Weights of a small image classifier: arch resnet_bottleneck.
Rows from block 9 of a small image classifier, named by matrix and row number. Rows with one number belong to one channel. Each number is 500 + 40 x the weight over its row's rms, rounded and kept within 0 to 999. All counts start at 0. Numbers have three digits each. After the name is the row's rms in percent of the matrix's.
After each channel's rows are labels from the 100 images, of 14976, where the channel reaches its highest value: "top examples" is what is common among them. Only what is clearly more common there than usual is listed. The data: telescope images of galaxies (Galaxy Zoo DECaLS). In brackets: how many of the 100.
# convs1: 3x3 conv, stride 2 (model.blocks.9.convs.1.weight, 144x144x3x3, each kernel summed), inputs 72-143
# convs2: expand pointwise conv (model.blocks.9.convs.2.weight, 576x144x1x1, transposed), outputs 72-143

convs1.119 112:535525456518495473514513491475529473457499501433507480492551569537474580527538536452404426593593474504564498529499554482560529474513489452434500411448480490393413521421461484532471547504496531520502558502510486586521
convs2.119 112:524512464510507490498557490496505502516517503485551501487511503509482535513498501491492503478472470535493484525515512523586522389536525267533513529518522518527615512538538510497490424521556499509541467490523466541519
top examples: shape: featured or disk (61); edge-on disk: no (56); spiral arms: yes (47)

convs1.51 101:547536550443506521500539557482464505475486529479469503498460487506502499536551556466467474526536450545525509526481471449532525491501587509452469406519499454509516519507529470588465617483492511535510542416524509492504
convs2.51 082:514482519493523491496532504513501496486522496516540507489514514518508450508499487505512509506519439523505600510526497539473521401536521491494511511508524548513410518515503533540517410528519477526484461516496519528518
top examples: roundness: cigar-shaped (27)

convs1.97 095:536534489461530495529491495458517520497501463499502510497511537502488480530511470535579444472451495540502536461473546512507506488480565444531510499479523519335489409507530526506514507583505459511525562455529465508572
convs2.97 099:492490508477490475499666511525500497476478491490497510482504481471520496465511490495481504472503495509503554485493519490489501499532490495455513510472488566518564511490560497500503480481512614509522434494504476540505
top examples: edge-on disk: no (57); spiral arms: yes (50); bar: no (38)

convs1.53 090:497536418565489480529490491527493494504500482535465506525541552527498508517504586516470490453515447558481426539479522510512528509602536420462508478522506517388512465484546615522483432542476497569533469469510490537559
convs2.53 092:516513515508537538500427502480504483440490509500454496470490494481488478503506494505502488510468398474489563490514502487444518353498495520470503496514499484510468501468487485510494568498530516506514452504508414510520
top examples: shape: featured or disk (65); edge-on disk: no (63); spiral arms: yes (53)

convs1.85 114:512531547508481492434510487612502539499502588480486473502439566487569510467491463510521516519486492517460529491528540473488464514473452479478506478427488489571509513519476471522543491438485495522498461537480465481541
convs2.85 108:503506500518550538511431515510509507489495503504459504462498502505500527509505530490500484496481351459473532492513524501620511592508517426470503507529501531492501514513416504543501478504484565511546465519500401537503
top examples: roundness: in between (61)

convs1.6 093:478461488509487511453476482457452480492466443491486499512489559552456459511511484489489494487447487510389440513497468486553462518470508553523480539513512508433471448516374522495513451475507494548498434494547435453538
convs2.6 106:508491496509519501496524502512505510500523504516499515492514516518492370516505509504503499505508517567484453528493481492474498613460500461483529498481503422503398507485499491497489494481491374504517464514468416513482
top examples: shape: featured or disk (71); edge-on disk: no (64); spiral arms: yes (50)

convs1.1 093:484505489613490521496488484366474476493540466480432498525488422515475473477526516531470454510486450462473420521482499514517602496497532466480523497513486494490461426500419522444468415479479508532555525529473583480473
convs2.1 097:500509462485482545487500514521514499499487506486406514495497495520442554468501495489491500515521433443491463499480471486557477471445480588500510493453473440483440458485421496496474492497484475456504474492469461458487
top examples: shape: featured or disk (60); edge-on disk: no (53); spiral arms: yes (43)

convs1.28 068:527477455536462473429487458632464489478522560497546556471479484485558498457485489448487513447478477443555488512496467422514479477460445535488516461430493490561580497427517431484483452509495492417510485553503461494500
convs2.28 083:524527509512508515510474525498512508507506501528549516494499519494522577515512502504503504487490437537475317483495494488552499443425505538448508473550493542500492500483686537493501496513486438518476450500523505502484
top examples: spiral arms: yes (40)

convs1.77 089:461484458586488552461506479561487421485472413488450505510522551489576515547476504579445432527523481522528518486412500495517447482564519453479463528396433517514538424462529433463492472483496470551519496530486549502464
convs2.77 099:516523501463493508510438510488509500460513520526537503484493518536461479503498491503493508492493634424492384463486481497289483347505475638439487475502461496484519491460481528480490456498496491515484518494494501499480
top examples: shape: featured or disk (62); edge-on disk: no (59); spiral arms: yes (51)

convs1.125 098:524458408546485491516563583443483508505472405481482477522514569492500508480526536415411400495498465489539512548435468529542507503527499445479484461448492483420496492508452566539494467502491500507508504481532579524506
convs2.125 099:492507489492500476502471483473508503458514501498487474531499491473515447491507515498502497494501519491486493522515514532418504336545513263507517522551540455515548528522603524515520509525495601529529557524532494535505
top examples: roundness: cigar-shaped (27)

convs1.136 095:516556429471501466596538527392534536494509517524494507460572506543473556587514559548510484524593472438547481489417518587493539477488463485534515507496560484460520512461574584448486485577523538536512491524521555476567
convs2.136 110:504493495473480498499398503485509493510499499490481491487492496523494563497494499509513511484475456573495456506507497500551488338535504521567494490500482540514467497491510500488510484486501459537472503480488482498498
top examples: edge-on disk: no (56); spiral arms: yes (43)

convs1.108 100:466474499518476537444521430481506459472495464484512475510473570473481551528557472559473457462506526468456516491593491492489548503504527527469514486462523510521469356507478450451538477480489501549503521535514484545575
convs2.108 092:486511528520507466513551510524508509552515501487496514502499506501515487482515512503521511516499575404483430536523528528531527679467535532446485540549536472535381526540523494551534532539529521504503462539507618539537
top examples: roundness: round (43)

convs1.39 095:428520465519454390535494519406500460523530500488429530494494555584500486518529471498517474581545528520509485501374573518470509492573458477520520498474509516451532548581465550555497525461494525514483484512510498463508
convs2.39 093:508497535501512512504417524495497507504515517512455488503511506492427444506509518498492509502480498551515507514487501515471498419469496444622485515437495621489482489509424489502483530498545539509511463495492526472497
top examples: spiral arms: yes (39)

convs1.98 102:453520450563464468517465490461510517482484438536444487488538475488372469538509505471520505479437521479479520451470517541509540491536551509481496485467488530511509561485428423552500489529506493528465541449483498458615
convs2.98 102:501507479513516520494426508486525507521484505498475489503523505489519498511504489490487492506494641435487386518501526487483512576467504483504498507459488497504572501487512488520495534509511403480485548511493487532494
top examples: roundness: cigar-shaped (27)

convs1.103 101:436476502513506387530480511537468424480503412476512469508434521506531486536487517529471485512494508511522490490493510534484476520509471515497500441412521484558452487450517418465477444511480511510518506482493492496538
convs2.103 098:510498523517495503517461519510521515465504516504533529520516518512479412521508480513514500516498520556503566485487507512458497551454497404543542513626505488507464493514499486492493461492510438499473492495505448492501
top examples: shape: featured or disk (66); spiral arms: yes (53); bulge size: small (34)

convs1.92 116:518489542473503556471455495613531492526526591488481540485513545597467595504554505510520508446425529489463553526532484457511485536479486537528475468467511480642491556490527473605537498470509496488515529515511488529528
convs2.92 092:505521498515510475507499518527488489461507499494474509483496501489514527489491498501503501514475624535547576518518519550431540514547527376500531533547533594554533550499568550532526547521496490541596505519502562521543
top examples: roundness: round (41)

convs1.88 096:512523527574511477549559519506541514479457433499545477518501539482456453488557504506507497552605492525588531522453573566538523447512520550476489483390491490502504526490493555613503542521495510504482526546465530477532
convs2.88 086:493510486525512482497419486466502507552552520507501503554519511509445418511522517502481504516516592437510500459484464466517497431504493535432499472475512434495459486510471497491474524476452477509495456511470413489462
top examples: roundness: cigar-shaped (31)

convs1.110 092:524581491451524585514544515469513464480542513507482523433545515510352507564541468462461493486414515459448485497481483523515526512525524480517529513489527519556575523508474517530517505475507484496511519535490572460506
convs2.110 089:486522522492488476497535503501497490492498507500463491535476498471504476531506530493503507460506486505496544496511502510459495559534507445450507486468519555511365501507546476496511552497495502487559498491530494497523
top examples: shape: featured or disk (78); edge-on disk: no (74); spiral arms: yes (64)

convs1.13 093:498536488560558603485498500505471532477453413472489482519537506494529434476564612548497463535501487424429485516472512494529472479550507568530497490568532524533530545605499534511506503506511483544480453510491510500559
convs2.13 095:495490499517532472508533507485500492552489500515475503465494488510472497505496505500489501513503473500497494511503478484462492508529514472535488512487501474508627503536468505497536563504510483493512506496503479504499
top examples: roundness: in between (63)

convs1.133 172:446453528469494484493498490564516561500492548492522501502476441503496480476490488508468443681616461440622451462513493487481449501473561688504482469500509497584494518519473486541451542520504491536469507464481481522472
convs2.133 131:519483511506498520503541494497504499513521497512484517506499505490469506515504486501501511495512524451481567509514494506561510371525516671463511492486496473504548522511511522516507441491531572494506547510531514507508
top examples: roundness: cigar-shaped (30)

convs1.89 087:462515468515503525518493498549492534544495524492532507482440463468402502490506604572522441472477472460545484507460599538496490479570445556518522451530546495465579534484454505422502530468510472464484535507462499475540
convs2.89 087:522495524519494510498530507518502500484505496517515500496476495489528571498513506500508504518492526592478507491502518506491490478537498480496519494401503572493444496497539511514523523502505485493501493499504611507507
top examples: edge-on disk: no (57); spiral arms: yes (49); bulge size: small (31)

convs1.5 100:477453499580510560544452449469506555476491482469502479472481431515543463501500481446477455500511470434462477486505526496500485518568597531487509465540517527473408473509507401401506513498498515517475498533521485489535
convs2.5 096:505513502493512500513550513523499493473488512501516501535501508511502458497521511506510498532478578430506624506505488499510499399452507495510479486477517435517394520490552514496499524518489438526500528508526603476508
top examples: roundness: round (45)

convs1.59 086:484550522525461451534515481350461548494488545441472527522526532600466516532493419454513468479538480442515521522504560491484498494559580454510460481397483507450466479508485470418477554495513509508456508457491544478538
convs2.59 100:518561475514473446517542517451502506507489501511545501480516480493520560498505496501493498501505393535505434522511505529596511383517509542496551525453509494518536511554470507523490460556510439505517500518499433504513
top examples: edge-on disk: no (64); spiral arms: yes (59); bar: no (42)

convs1.30 095:520473433444509596513523506457497539498471454520507493420555464527493495494550461452545585521557471517533522497466566468517468460577572546535517485481489508438456509484524563499504543508493466516490550564498401494567
convs2.30 100:488519481500542495503449500519499496467480504485496512496500496494496581487494510497499506490531499562512411502512512511496509503505500507464473516588531501499415503499511479512514363497483512484514430495510516500496
top examples: roundness: round (41)

convs1.62 079:527514529443483454563501473510508484523418612480467492506514507491578482549526469550506395499523463475544492482487528473497480456461470520462498478485465542463548439437472538568478475501508439477493500482512630483517
convs2.62 096:500477496521470515507426496484489498503480492506559511545515498485519527507492493482498490469509534486482376476479489476464484480502473512498501490486467459473427473449519485475474503479470520484478529467505510495481
top examples: edge-on disk: no (79); spiral arms: yes (72); bulge size: small (45)

convs1.82 085:588503460547487503551508572424460501472511460487471470546459421500558516500475482481533499480514566419534512481505455533513490461452583452524470486521496496465442557499506444567542506451496502416467462507518530483456
convs2.82 106:508500489510527518507558505540496494472494497524446507465488502501503517502511473505499505471502536486486299520516501516418499469477505560450486485525477500496463515535499495500541606504501527514486518522516542508499
top examples: roundness: cigar-shaped (28)

convs1.23 100:442468435549465388526554490533441473509527502563440504512513465485510525459469470440603594462466514517432532523460534528521505503440490512527507589474442524471497475477503536489553427434490467512460471468499510457528
convs2.23 099:469518446528481490511502494551504502495520497496484502445463503491433500496492499496501513515499503463525496495491499488457491516588503503540479486537490485491517496541502524489504468503520389505471495523503569473509
top examples: edge-on disk: no (83); shape: featured or disk (83); spiral arms: yes (73)

convs1.43 102:487569443581539526544489520459493459556501477520500485556452465518555453518480463419493540484518490489485478483469494540513458503552482442521521522570505513533552518455458551571527553542536523538486452520497494460559
convs2.43 097:501458505463505537499545520520488513491501497492554499463504509506450530486494509509510510515538413501498388505496502498534518476527491480417480507452495486504539503473456488483487477507539430502482542504514358509502
top examples: spiral arms: yes (40); bulge size: small (26)

convs1.120 131:486517473541502549528482500385520501498492417497484494502507499523477515520483524551511433636599546522607608527485494462549512498534565578500478491472503502442501443529484483474491497524494482489456505460480506500500
convs2.120 104:517506513510509534509491510521518513511506498491512496537505515498428463505506496509503497493499510496514404500489507482439502418508503466539468496466481483494360480490463490487482516495459385528513488504491516497497
top examples: shape: featured or disk (73); edge-on disk: no (67); spiral arms: yes (58)

convs1.101 099:440477480592485496524538479442490441467510412489475471491541556494614512513491507508477520512499491454498476486471498493522525527550492475516507501535507505387384449470459518520527501514508459498532540503460499488466
convs2.101 110:489497484485514486506558499468487510510519497528451509501501495493492450501493505491499491472493417404516578502502473509524498511512502532424490496471493475499553495477442489494507402488508390514467503479511445495487
top examples: spiral arms: yes (64); bar: no (52); bulge size: small (47)

convs1.111 087:475496483540504561521508485513493456476488374501450483491504505516539501558520571440513452494487463504545466516535547531500525510637475484486537477448520482446532536463484487471550538467506500463521521526515467539514
convs2.111 098:488499469477509497497367503509511511496517496512456495506475502496503477490491505498493474480463590553508462490496496480584500486539511476528470480493527497508578482495444512482497389494494480487492515506522553481504
top examples: shape: featured or disk (79); edge-on disk: no (77); spiral arms: yes (70)

convs1.75 080:525437465533495480500515395520533507488547504496553522494481476489526502529475454524536469440503525459559494507617529432496473499460514480513513522562469530428521477456564544568525426507496508547527487466537445481500
convs2.75 097:524514503514488521483444480513496498497515506501478506473507499492469565488496502508500485470530388486487399512491483498459497533443499595487482504609460482486565491493425475476468528501525526475493456501513477482483
top examples: roundness: cigar-shaped (36)

convs1.32 081:473610529483517473498502464650512541567487626500536518449543607557401522546515483543466501475534445533477491468550512491501531505466504460487497500432539482534552528422531501568501498439493473527531547459490513543515
convs2.32 096:508519517487523492489429514514490490496495502505447500470489497461474488518499490507525498513490516479506397492498478514457491476439495465402471479527488504494566486445548493454520481489479488486460451497490509488494
top examples: edge-on disk: no (69); spiral arms: yes (60); bulge size: small (38)

convs1.31 108:525491471580518586552484509462458503471468466516505507534500519529430482450518541498476493486495462495512465502506546509500520485474607517510469478496501495447446443428476468411511489508494495560456507524510509493630
convs2.31 107:489492469483464510509584499466499502486512496514511485522507503487515529501495508494500499491506588419494477507484508499295486466475488534539473482465506466492464487482569480470507542473508473502482489482472536458485
top examples: shape: featured or disk (65); edge-on disk: no (57); spiral arms: yes (51)