Rows from block 9, named by matrix and row number. Each number is 500 + 40 x the weight over its row's rms, rounded and kept within 0 to 999. All counts start at 0. Numbers have three digits each. After the name is the row's rms in percent of the matrix's.
# convs0: reduce pointwise conv (model.blocks.9.convs.0.weight, 144x384x1x1), inputs 43-85
convs0.0 108:498531470465502494523507492516446518458523522506478480468576482496529522449454505520594646468615469441437518499454500516484539491
convs0.1 108:430416439551488472542537523483414443509500488528510507502506526491414480481494483542439429484528497474468508509541432503500498529
convs0.2 098:517409451527560460480439492492487509539495501541471515543446496544536479473482459466471663541540524455465549548488512502510630453
convs0.3 097:520524542522525498392460508446463493494510497458503538442492481489506523499475476496460562506494575560538523524511521480428503516
convs0.4 102:470386490508469565436503533454545518505479461464478504450579499511463496493523532512536523486573558646424507508437546425548574458
convs0.5 100:499553479572480498586515449481560516516522496507532489445497530505502510570463528492451581476498526397516540537469451531487536464
convs0.6 099:479449496486438537572532516409568575463500550524502534535521472461557526455486495529526357505473516419532517526458516470403479506
convs0.7 097:524565428488523469478484445510492523488501474550462572529567504509510532506489493495492386472542465420529524530533577476472544474
convs0.8 097:484424522502503529497582498501542466455500534556418574489525496463570492506550470489489452533577503510472528483492505498586509560
convs0.9 099:487423407542502526443524546561533441509501485531448580474460515476477491527513523599446426497459497571409486500519479470550525518
convs0.10 101:461500489538476510486495551600490509471511523551541614509503492512476470480485534518493505527502500460497496475505536484512609490
convs0.11 086:468504406561492472459548366464473495496517513470454468447464469502467504536514513477480497531500446525483518416535530534469490512
convs0.12 109:524463516514520526509529440500493570511484489594542492460452489503428503574447545507562534529519539534494538539523407528503524574
convs0.13 101:484537503446514486513542546506502550536484479505463488519610519489445497492497502498415588507503599502499471476464483523549512460
convs0.14 097:454493492605457497471435487498447443465477441456511477496617521481523534539523491469454570484515525533559499559439473496494568542
convs0.15 104:563443526500440502456447588463547515526498525508435511498474505502509485529527420466555526498555456532511491539540560506484416447
convs0.16 110:527469433471487474529492453528515493563490475564491506462452498510444488502507484524506460519496472522407521482506505474499501466
convs0.17 088:471506480596516485454497490449550496536459573542537611550452509527516483473517558476499550549467489471512463589538585533547472550
convs0.18 090:535464521464518542539619514449487439525489453526511507592514513554510486499489464535419409538446534486451477481475514528491559549
convs0.19 098:525504467458500491428549477501469481532511499474435583537536493506495521567452491478499550506460482462468525495490513499508466517
convs0.20 106:423605499512470497489450450532481575561510473517500476544547486503541489576520496466600508469534530453486507596490519468490513514
convs0.21 105:478543491523518500602574525569514538523533492548496447494474494432587496599517560455467495483528545434497501510473558477542503490
convs0.22 113:503455544507571477574537490480511495488493495411522536462431517490623480471506550495520461489477487477488493515478470466465583449
convs0.23 093:464506515463509491567527538512520522553518542478575432462537522474535512582566564512479466477485462492464507464477539533473487536
convs0.24 096:507460493527599456470513470503521526497453505486519494534405500475541427560495583558539456533456520537445565466530514529528536521
convs0.25 106:539462479501557504569533509458575541444516486488556513498513499515448537434482503511503467504525476464490491504533504485550424542
convs0.26 105:441472482485508474324474543492495457539484502570532525485522497509575515463505527460479474511512576514576477502492525456461517477
convs0.27 093:484545432437488440454465461540465518426542509460351506517410473481485498427462489459484473496498447539499444475461511466507532570
convs0.28 098:469503510449531555501438495473572526503491511548490642522540490506510500529515480519564467521480508512476542487540424541500474514
convs0.29 099:441537517469389472561590541508484429465496496523512425548435495502513492434450457586376524526534525478482525470566499474451464574
convs0.30 108:437456426487559507480483457505437536486501508407513533454459486482516518606518433513472543501495480475457512546548407516512518488
convs0.31 104:479495474470492538520425510460465510591474519503546419479541522524493486485527576509506531494525520454556510460487472490474479548
convs0.32 098:490540529518505492522549496516546473457495494439543493579485516498483522566537488453434519523471516538443491555482495528467522529
convs0.33 107:495487411500538518501451475568516489542532494574495476498444507481497492439497590434481532492452542503566468449500463503471555534
convs0.34 109:581501528489559463494524504535500515480487475617467495449554487514531527500519461494616530473465456584508510515472401506512515463
convs0.35 109:523635554509420486631479475439484446546497464546456513525527496479491512456498532538469526492501467481472517473506559470497484491
convs0.36 096:486554439440463500474553523480528529523503532443468527533446515497542509435476417522455508496513505435497491543550454490538417475
convs0.37 099:426464513481437497464423466516469510467496525490566505478479510478462457492497504471510435488519516519506510495558481492498474562
convs0.38 115:478527437451536513515478529462504473565471524480497600474416497499453507478509478525486482475520501494478527523544420473461475529
convs0.39 099:484516493475530473584482495504443469477500498522462532565468526486483481546507457525509469527508539453510519548498467525481610448
convs0.40 097:495514502460595490554495465504609547556482535465506545401529487524530524570531469479515483517457490516516501452464519514538504531
convs0.41 102:540591562415469513535473428425560557568515503488433445503572514485620484489504440471501436474541559425479503477499434536412478462
convs0.42 096:480546456433440510522412492476562497528532503487488591565504503527456528411532599466511520528461495538514582475497526532519456504
convs0.43 095:482546513543480465631455489522467572549500507517561463539513516562531496512515457502477520493458501474467535406494510509509559487
convs0.44 104:497429422575473551452482459480560529494482523506508437474454469514520503529488524547547515513500496484480492533481525535524430536
convs0.45 098:505481489533523488513426450486499485524483498484563569579568519488578486514560593502459450467503521537479522439512402546415569465
convs0.46 105:492580475483511519481470480514481443514508488486516514499606472539458503470468542535473536513497515462499515537479565509514505525
convs0.47 106:561513523531446529472435489525498510481495513456525464499548476485500559480484458554469479483560511475486514469518548522583427486
convs0.48 100:462489536489524481496457471557464480562495556512524499507473524483505464566455499556477488455486481531433504548462490544518471497
convs0.49 087:447486499455468490512497555449551464458477491466444506550514477511443549480509464445544442543541498491490462554542456509515500431
convs0.50 105:542443482543532484399474434557525544529527500532504553441403479506471492584499572500471581491541502457511519549494498516518471501
convs0.51 110:498507499555474514431471482419484513512500499437506512476515491446458510477503407485521616516407535486481504529523599458483539528
convs0.52 098:437409496579539498483464399470473475535489498576478512519538477445548499528509515521489466496473495492515467438498438487601502520
convs0.53 094:512536476431466497553595495463433461482478537543443475436490464481492468490546557460489517432491484503523461535514474512455570490
convs0.54 097:468445558454417508577425550465531494516493514494581495510530522560472490521485505564498439484472491445509523485548460490572478506
convs0.55 107:467470501463513496580434546460518434506514499496461488470535496466437489453470496523465600481492510492468500509498534499543529487
convs0.56 114:588494457576556521501540487484564502505529533438467558441356497500455533469509479489508419532438520569431506459528487492454497431
convs0.57 097:546484505576458524466495421516540478510519537482470506455466509449436482644538542552594456485500506619533483504496499500570526546
convs0.58 099:478557443572504502483470447475485529483497475466525523567411499471542530441470498515413502535523554466453505430482529526505621520
convs0.59 105:539498455502532537505506434469494513552462504518392490463476459485447470492518483508536510488515444556574502439505467509499507458
convs0.60 096:543544568514535492613506440580499482503487461556510499485478478490537453532517557552527472481418453484537466488467476483476516503
convs0.61 105:515506484502471527511510501539480556466464464498506507492488484437516505472489483543499501535552459512496488490510537533551557454
convs0.62 103:459476545521434535482542506405460461411526482465466524529471504481386514509464478479493530520490487494447487545443463489470463523
convs0.63 097:487442485536515473455507555502506543418507446415494486496542498482602501489509380576523578536447479503401522437475491486491541554
convs0.64 087:531546486434561514531511431513526450539516493491552493515536513478550540474473502426498470503503468497583477479508475468543559408
convs0.65 104:519501471489497472437517492458472472500462447462491563485547517502496488547507469483495502513531494476479510516460429545486560529
convs0.66 098:522458452501511555419520468455508496416477477522538416418416482578451512470514498508520510486542467484483476517506538513569524469
convs0.67 105:580473469479472538554451488445524492488482497388497538507414518482591495510508501481584451530489442460476511521435454478479496509
convs0.68 095:443554439521465491499557558540495489481502491437487606549499549529527508481532502491545499469489494463492504513497465494427546488
convs0.69 100:461464542461553501462507544553517516461484516454588531548577510554503559449540424553522507505584453462412474496522476485473537550
convs0.70 095:540511508541508512551508450474498421592486487546480505471553492439490538530525480516548469524454473447451508518476513493479523468
convs0.71 102:473526504444476489476549529502469519486496526538456511501513472504570509525513490582519505540519491493461499502514459478438552496
convs0.72 094:468461503489509500451578494409507449525466551453404575551555456447474519497469514529506542506570465552414469499450550505484468512
convs0.73 104:505510494450490510546465432471506446466478484455466528590572504494528537519535601465541495495507544528475559525551625477523535482
convs0.74 099:481589561481523508520568447439513429518496504570512436504502517427459447451486477494469438500548465505555480484427480518435423528
convs0.75 097:477502472587478518607506482568546531544511553469500535511562518494525483498474484475486491501588424471526493468533445554504508531
convs0.76 100:458505508440510456518548462542488381471442492401501490475465477497556483430476456506465548515473472380523540546546467476439523467
convs0.77 104:467535500485542526613428469437567553516497512478518431467551508489459513441486436460529509504406476447433470468514537517443508500
convs0.78 094:503528564468504476494448565526546544521484524423478584454529477492454488537493531471553419517472465517465450522551510515523399483
convs0.79 102:576467486568493478514420532478399504489521504522492468568530477512549524470505489437520487493520519578504516464545516468548468441
convs0.80 096:452443525452529519479484530515558502443510503518524646525486497464460523438512464528531572486503497526487517569534567483503596514
convs0.81 092:509484464488509493384500460483538442516524487439533492509527501523451466492452501520472594514550468415516526501504542482435501533
convs0.82 100:549564521512485497404553488515450435505479544406480448514522500515451513480508422487494498497488513479528495531423444499495473498
convs0.83 102:479506448513481459533523492540499502584541479490421599439559505513507510520526457474465561536519448477526586436496502504472518481
convs0.84 101:398509515455516546416557480528482581449497503521524529518567504542444450435471542513508448504463511497526481492499494507449543461
convs0.85 098:458496537582595474417470540499465566468534486532464446534519494538428490523476502560594519492494571429588490505445508485473495500
convs0.86 105:484585511476516535467484558482530536495490498524509493530391497548514513499528509550568531512485571488556548544463524461516520523
convs0.87 099:509545432496574502633522473463523547500519474421420500484520487524534487522499423491446443483488468503423485473479463456526455483
convs0.88 089:505552494487467448566500519539482488532513511502506409571536507504476482512517512572422544478474526451487538524478463521455504532
convs0.89 094:581514458454485478506518404628500531456514506494505521508497470470511519511456547476515493508531507507526496504500472544472495486
convs0.90 094:490534474473521482471499521549493563481513494413464609507426515507492528451484487452537538493455532455422472461451506502595578464
convs0.91 106:488623510480532472469495498557415487505504542440525513528501508514473480526541506486551493473562505517544469472460513540503547505
convs0.92 108:498466488550486448498451450440454391509478506474519450571530478437395459547530519432478509500571536461529505486529450508423569441
convs0.93 104:402565561455549499526504496527475502551496499516565484463584501549476467460474473513475469510466481414496513480490537491462567507
convs0.94 104:459440422507434529561493514552540484542496464500505542633526496489512499518529520528514497517549517475581451546488546525565529507
convs0.95 095:523535475425488567499457511513504532562519482515548466503502481479511499491463517459520449502419511408509492514486568507484487530
convs0.96 099:460491454444535533405499490480443557473490504514471425608455487526429526590506499459462445508483480504440518576502497519477499524
convs0.97 095:489524508502547479522487483541514559533521548488542432505542513492594514506525452456399515510556514563442514464521557488484547548
convs0.98 099:453496533536530505587518501501457444529501464362482508573485523507517508518507532561542478502452513487487505560425490516522526506
convs0.99 097:485481539488475532503509520542454511585496508465533537579492472473497474506520539531433514496512458446542512468503486539479532459
convs0.100 099:547577475490474506602446471521486518474496449523405483461440508495507493494479556477516467467527487448456466464518551507466458487
convs0.101 103:453486545488423536526513508457464479447481497487462482403491486513451506527486435475444435542457524428460459464496477496498467472
convs0.102 112:516447576427510530578491501498519537476511502518406453567497506478449473527492540532522483516495533580466529492534530525486522453
convs0.103 110:445490626418531478575515493538511465453479487500502518409466509488502500480500493502534471484505520482506472514520472476534451491
convs0.104 090:531500459437572446546539532357495495476501553506492561481442494550486482443525460527499430517532468473504512463479514546461497542
convs0.105 102:474551532396538493386491473518488539561516486514589486475523551484454497508506554532528569450508506536572480500504507507489437522
convs0.106 112:548492418486458501576475530526545584466539504566432558492526524485583477463486534523435433510512473465415512471525485475531455485
convs0.107 099:531514500469558497542478509447539525506509505518545479511467474508468495508521417506438468500499488325456520486535518518481513602
convs0.108 099:514497565485500482500473570467504537477465501485582466557578531572577552511500477556499529534470553483528434548490539486513587532
convs0.109 109:509560461478460476482452476486487481504536534526474427540496503489465529509475494470538455498531449370456482412532481455510431504
convs0.110 096:511509528478557524532422411562507513578484545535511521506587531568571485469471459449422580495496476455589504514503494567438530413
convs0.111 087:504452506494505524579455520440545539466471507448510443520524526540487499493512504530507495448527474521520484527525460545497472484
convs0.112 092:494489482511554503537502503499499534440472517506558443484510518479465551486536570504514548511488541450460543418515538532524546501
convs0.113 097:438483514541536468560419552501525510512533482469495513482465499464427462534489518462494495474455491474454512487479469562503464524
convs0.114 094:442423506549499551536485530526457550526543483453531472479513525482537518509521494498499428513611577441415520483499553475520432515
convs0.115 100:474576525519435506562555514468483468471513475496503501555569496494464510524468416571510459490498513448596487497453453512545512468
convs0.116 095:507511566474558508598485501574452458510539484491444500443485502499481496585520417485445408466532505482481453508470474528459520537
convs0.117 103:489475442516453513495452510466512513508493507535496471500512491527534491498464480509377491494445538493597478493484510500442491486
convs0.118 092:474469530544524473497470481504524481497515526514474495462420522527431490446477478444462491520472426484476446513503508535529509477
convs0.119 095:495449458577483490521490423476497485524494543503499437572410516471454515519503505458503515519534504541559504475539544473543561507
convs0.120 101:523398454605498520527471427517497552532517494504404539479512512479604463545471436554545497478477494432486481496490542466520562517
convs0.121 101:475591503544478482380507496478485528503533464494509450503474500488494497462552506516568572504470561504579522490487518517504410481
convs0.122 099:479514502494509532532538530470471630484503502408590496522433489467517539522504481487593509522512554602506519551455507505537445529
convs0.123 104:507495473466470470536542457549545517469509535481491549479478489504600536434520471422480517496585516476513498517541459480511512540
convs0.124 098:438538488573439565513540494528546506493506530467554414496531533542527526527526503481427531506476552527540488547539527486496514504
convs0.125 104:519432492430502463468523496472467448459506523552485542501551480489548474519553476563565566477466493498524454547478513559499535491
convs0.126 098:522382521482495435494393447565503609530493496414534525528497504517430489474473481536527466508393537542459531530450537489442399527
convs0.127 100:465422520480506453676449494558550555493521507562497452475493515507464458490464583451550520499578491521582525547502491491475495500
convs0.128 095:515467460490515519340567509518506486462540505447531490489465519525534511441474599553465537556422518495562509539531586488481547465
convs0.129 099:541466496556501448390479493501502606515527478520467532544388540454545474546552572584598541484498542475476483468531485500546541463
convs0.130 098:459455538432503474457524525516435557481481489511478482506538480528461525514516497465456520469561515533510454593468542503577521522
convs0.131 097:535482537490582499529531498469486514523510480476542500579489543541597514491514461497464572528570496467466512515453431534410537474
convs0.132 108:538501534479483455519427506473509505470501537453457468525492489469481489532517518475437543494426479520428493467451493538499451541
convs0.133 104:555428492523492468510465521470441445532494499447605673418390507526509504483480513476456506474489510514420533434517475531482516479
convs0.134 080:499532520521504464499410504477473454424496508506537515524473506532540486539504568533517448481497511469460488459483479468525533474
convs0.135 101:470466472434524536518588497522535461497504526464515474530589505459525486450484522590444469540542484499505548571477514502547469437
convs0.136 099:522436471477526503527419508502571463474506505421583476400506484528463495466520492492520504512522497491491533562566496547506535513
convs0.137 086:456501552541507497474552521483587479463529522473503520439513486506520455526512501505465474520418520503480479498508536475534526549
convs0.138 099:500539572478482433451502524442586461557523482416541476402391502460467454557468432434533499472530500505455494500502535509484452507
convs0.139 101:480487554433541516491461443513510471498510550493443468504537485489410518506532460500486489499476516522473488512443528520562461553
convs0.140 097:483437561461470490462434482522524458487488504451510431486483473526513497464512415520517524444482527547494526484503536484461533456
convs0.141 103:546581501542474431568517466463542463528477475537473436539481468559520477507517480526572517509427533445464489551527509474481435442
convs0.142 097:539533495480517474542459504489501487498529427497557547497596538557502504457522457539530498476516453384571551500472523476411441526
convs0.143 097:437474535532508473568433545618574502482525457484469520594424493504515455502488439461517486503562476424399496531558525571445564528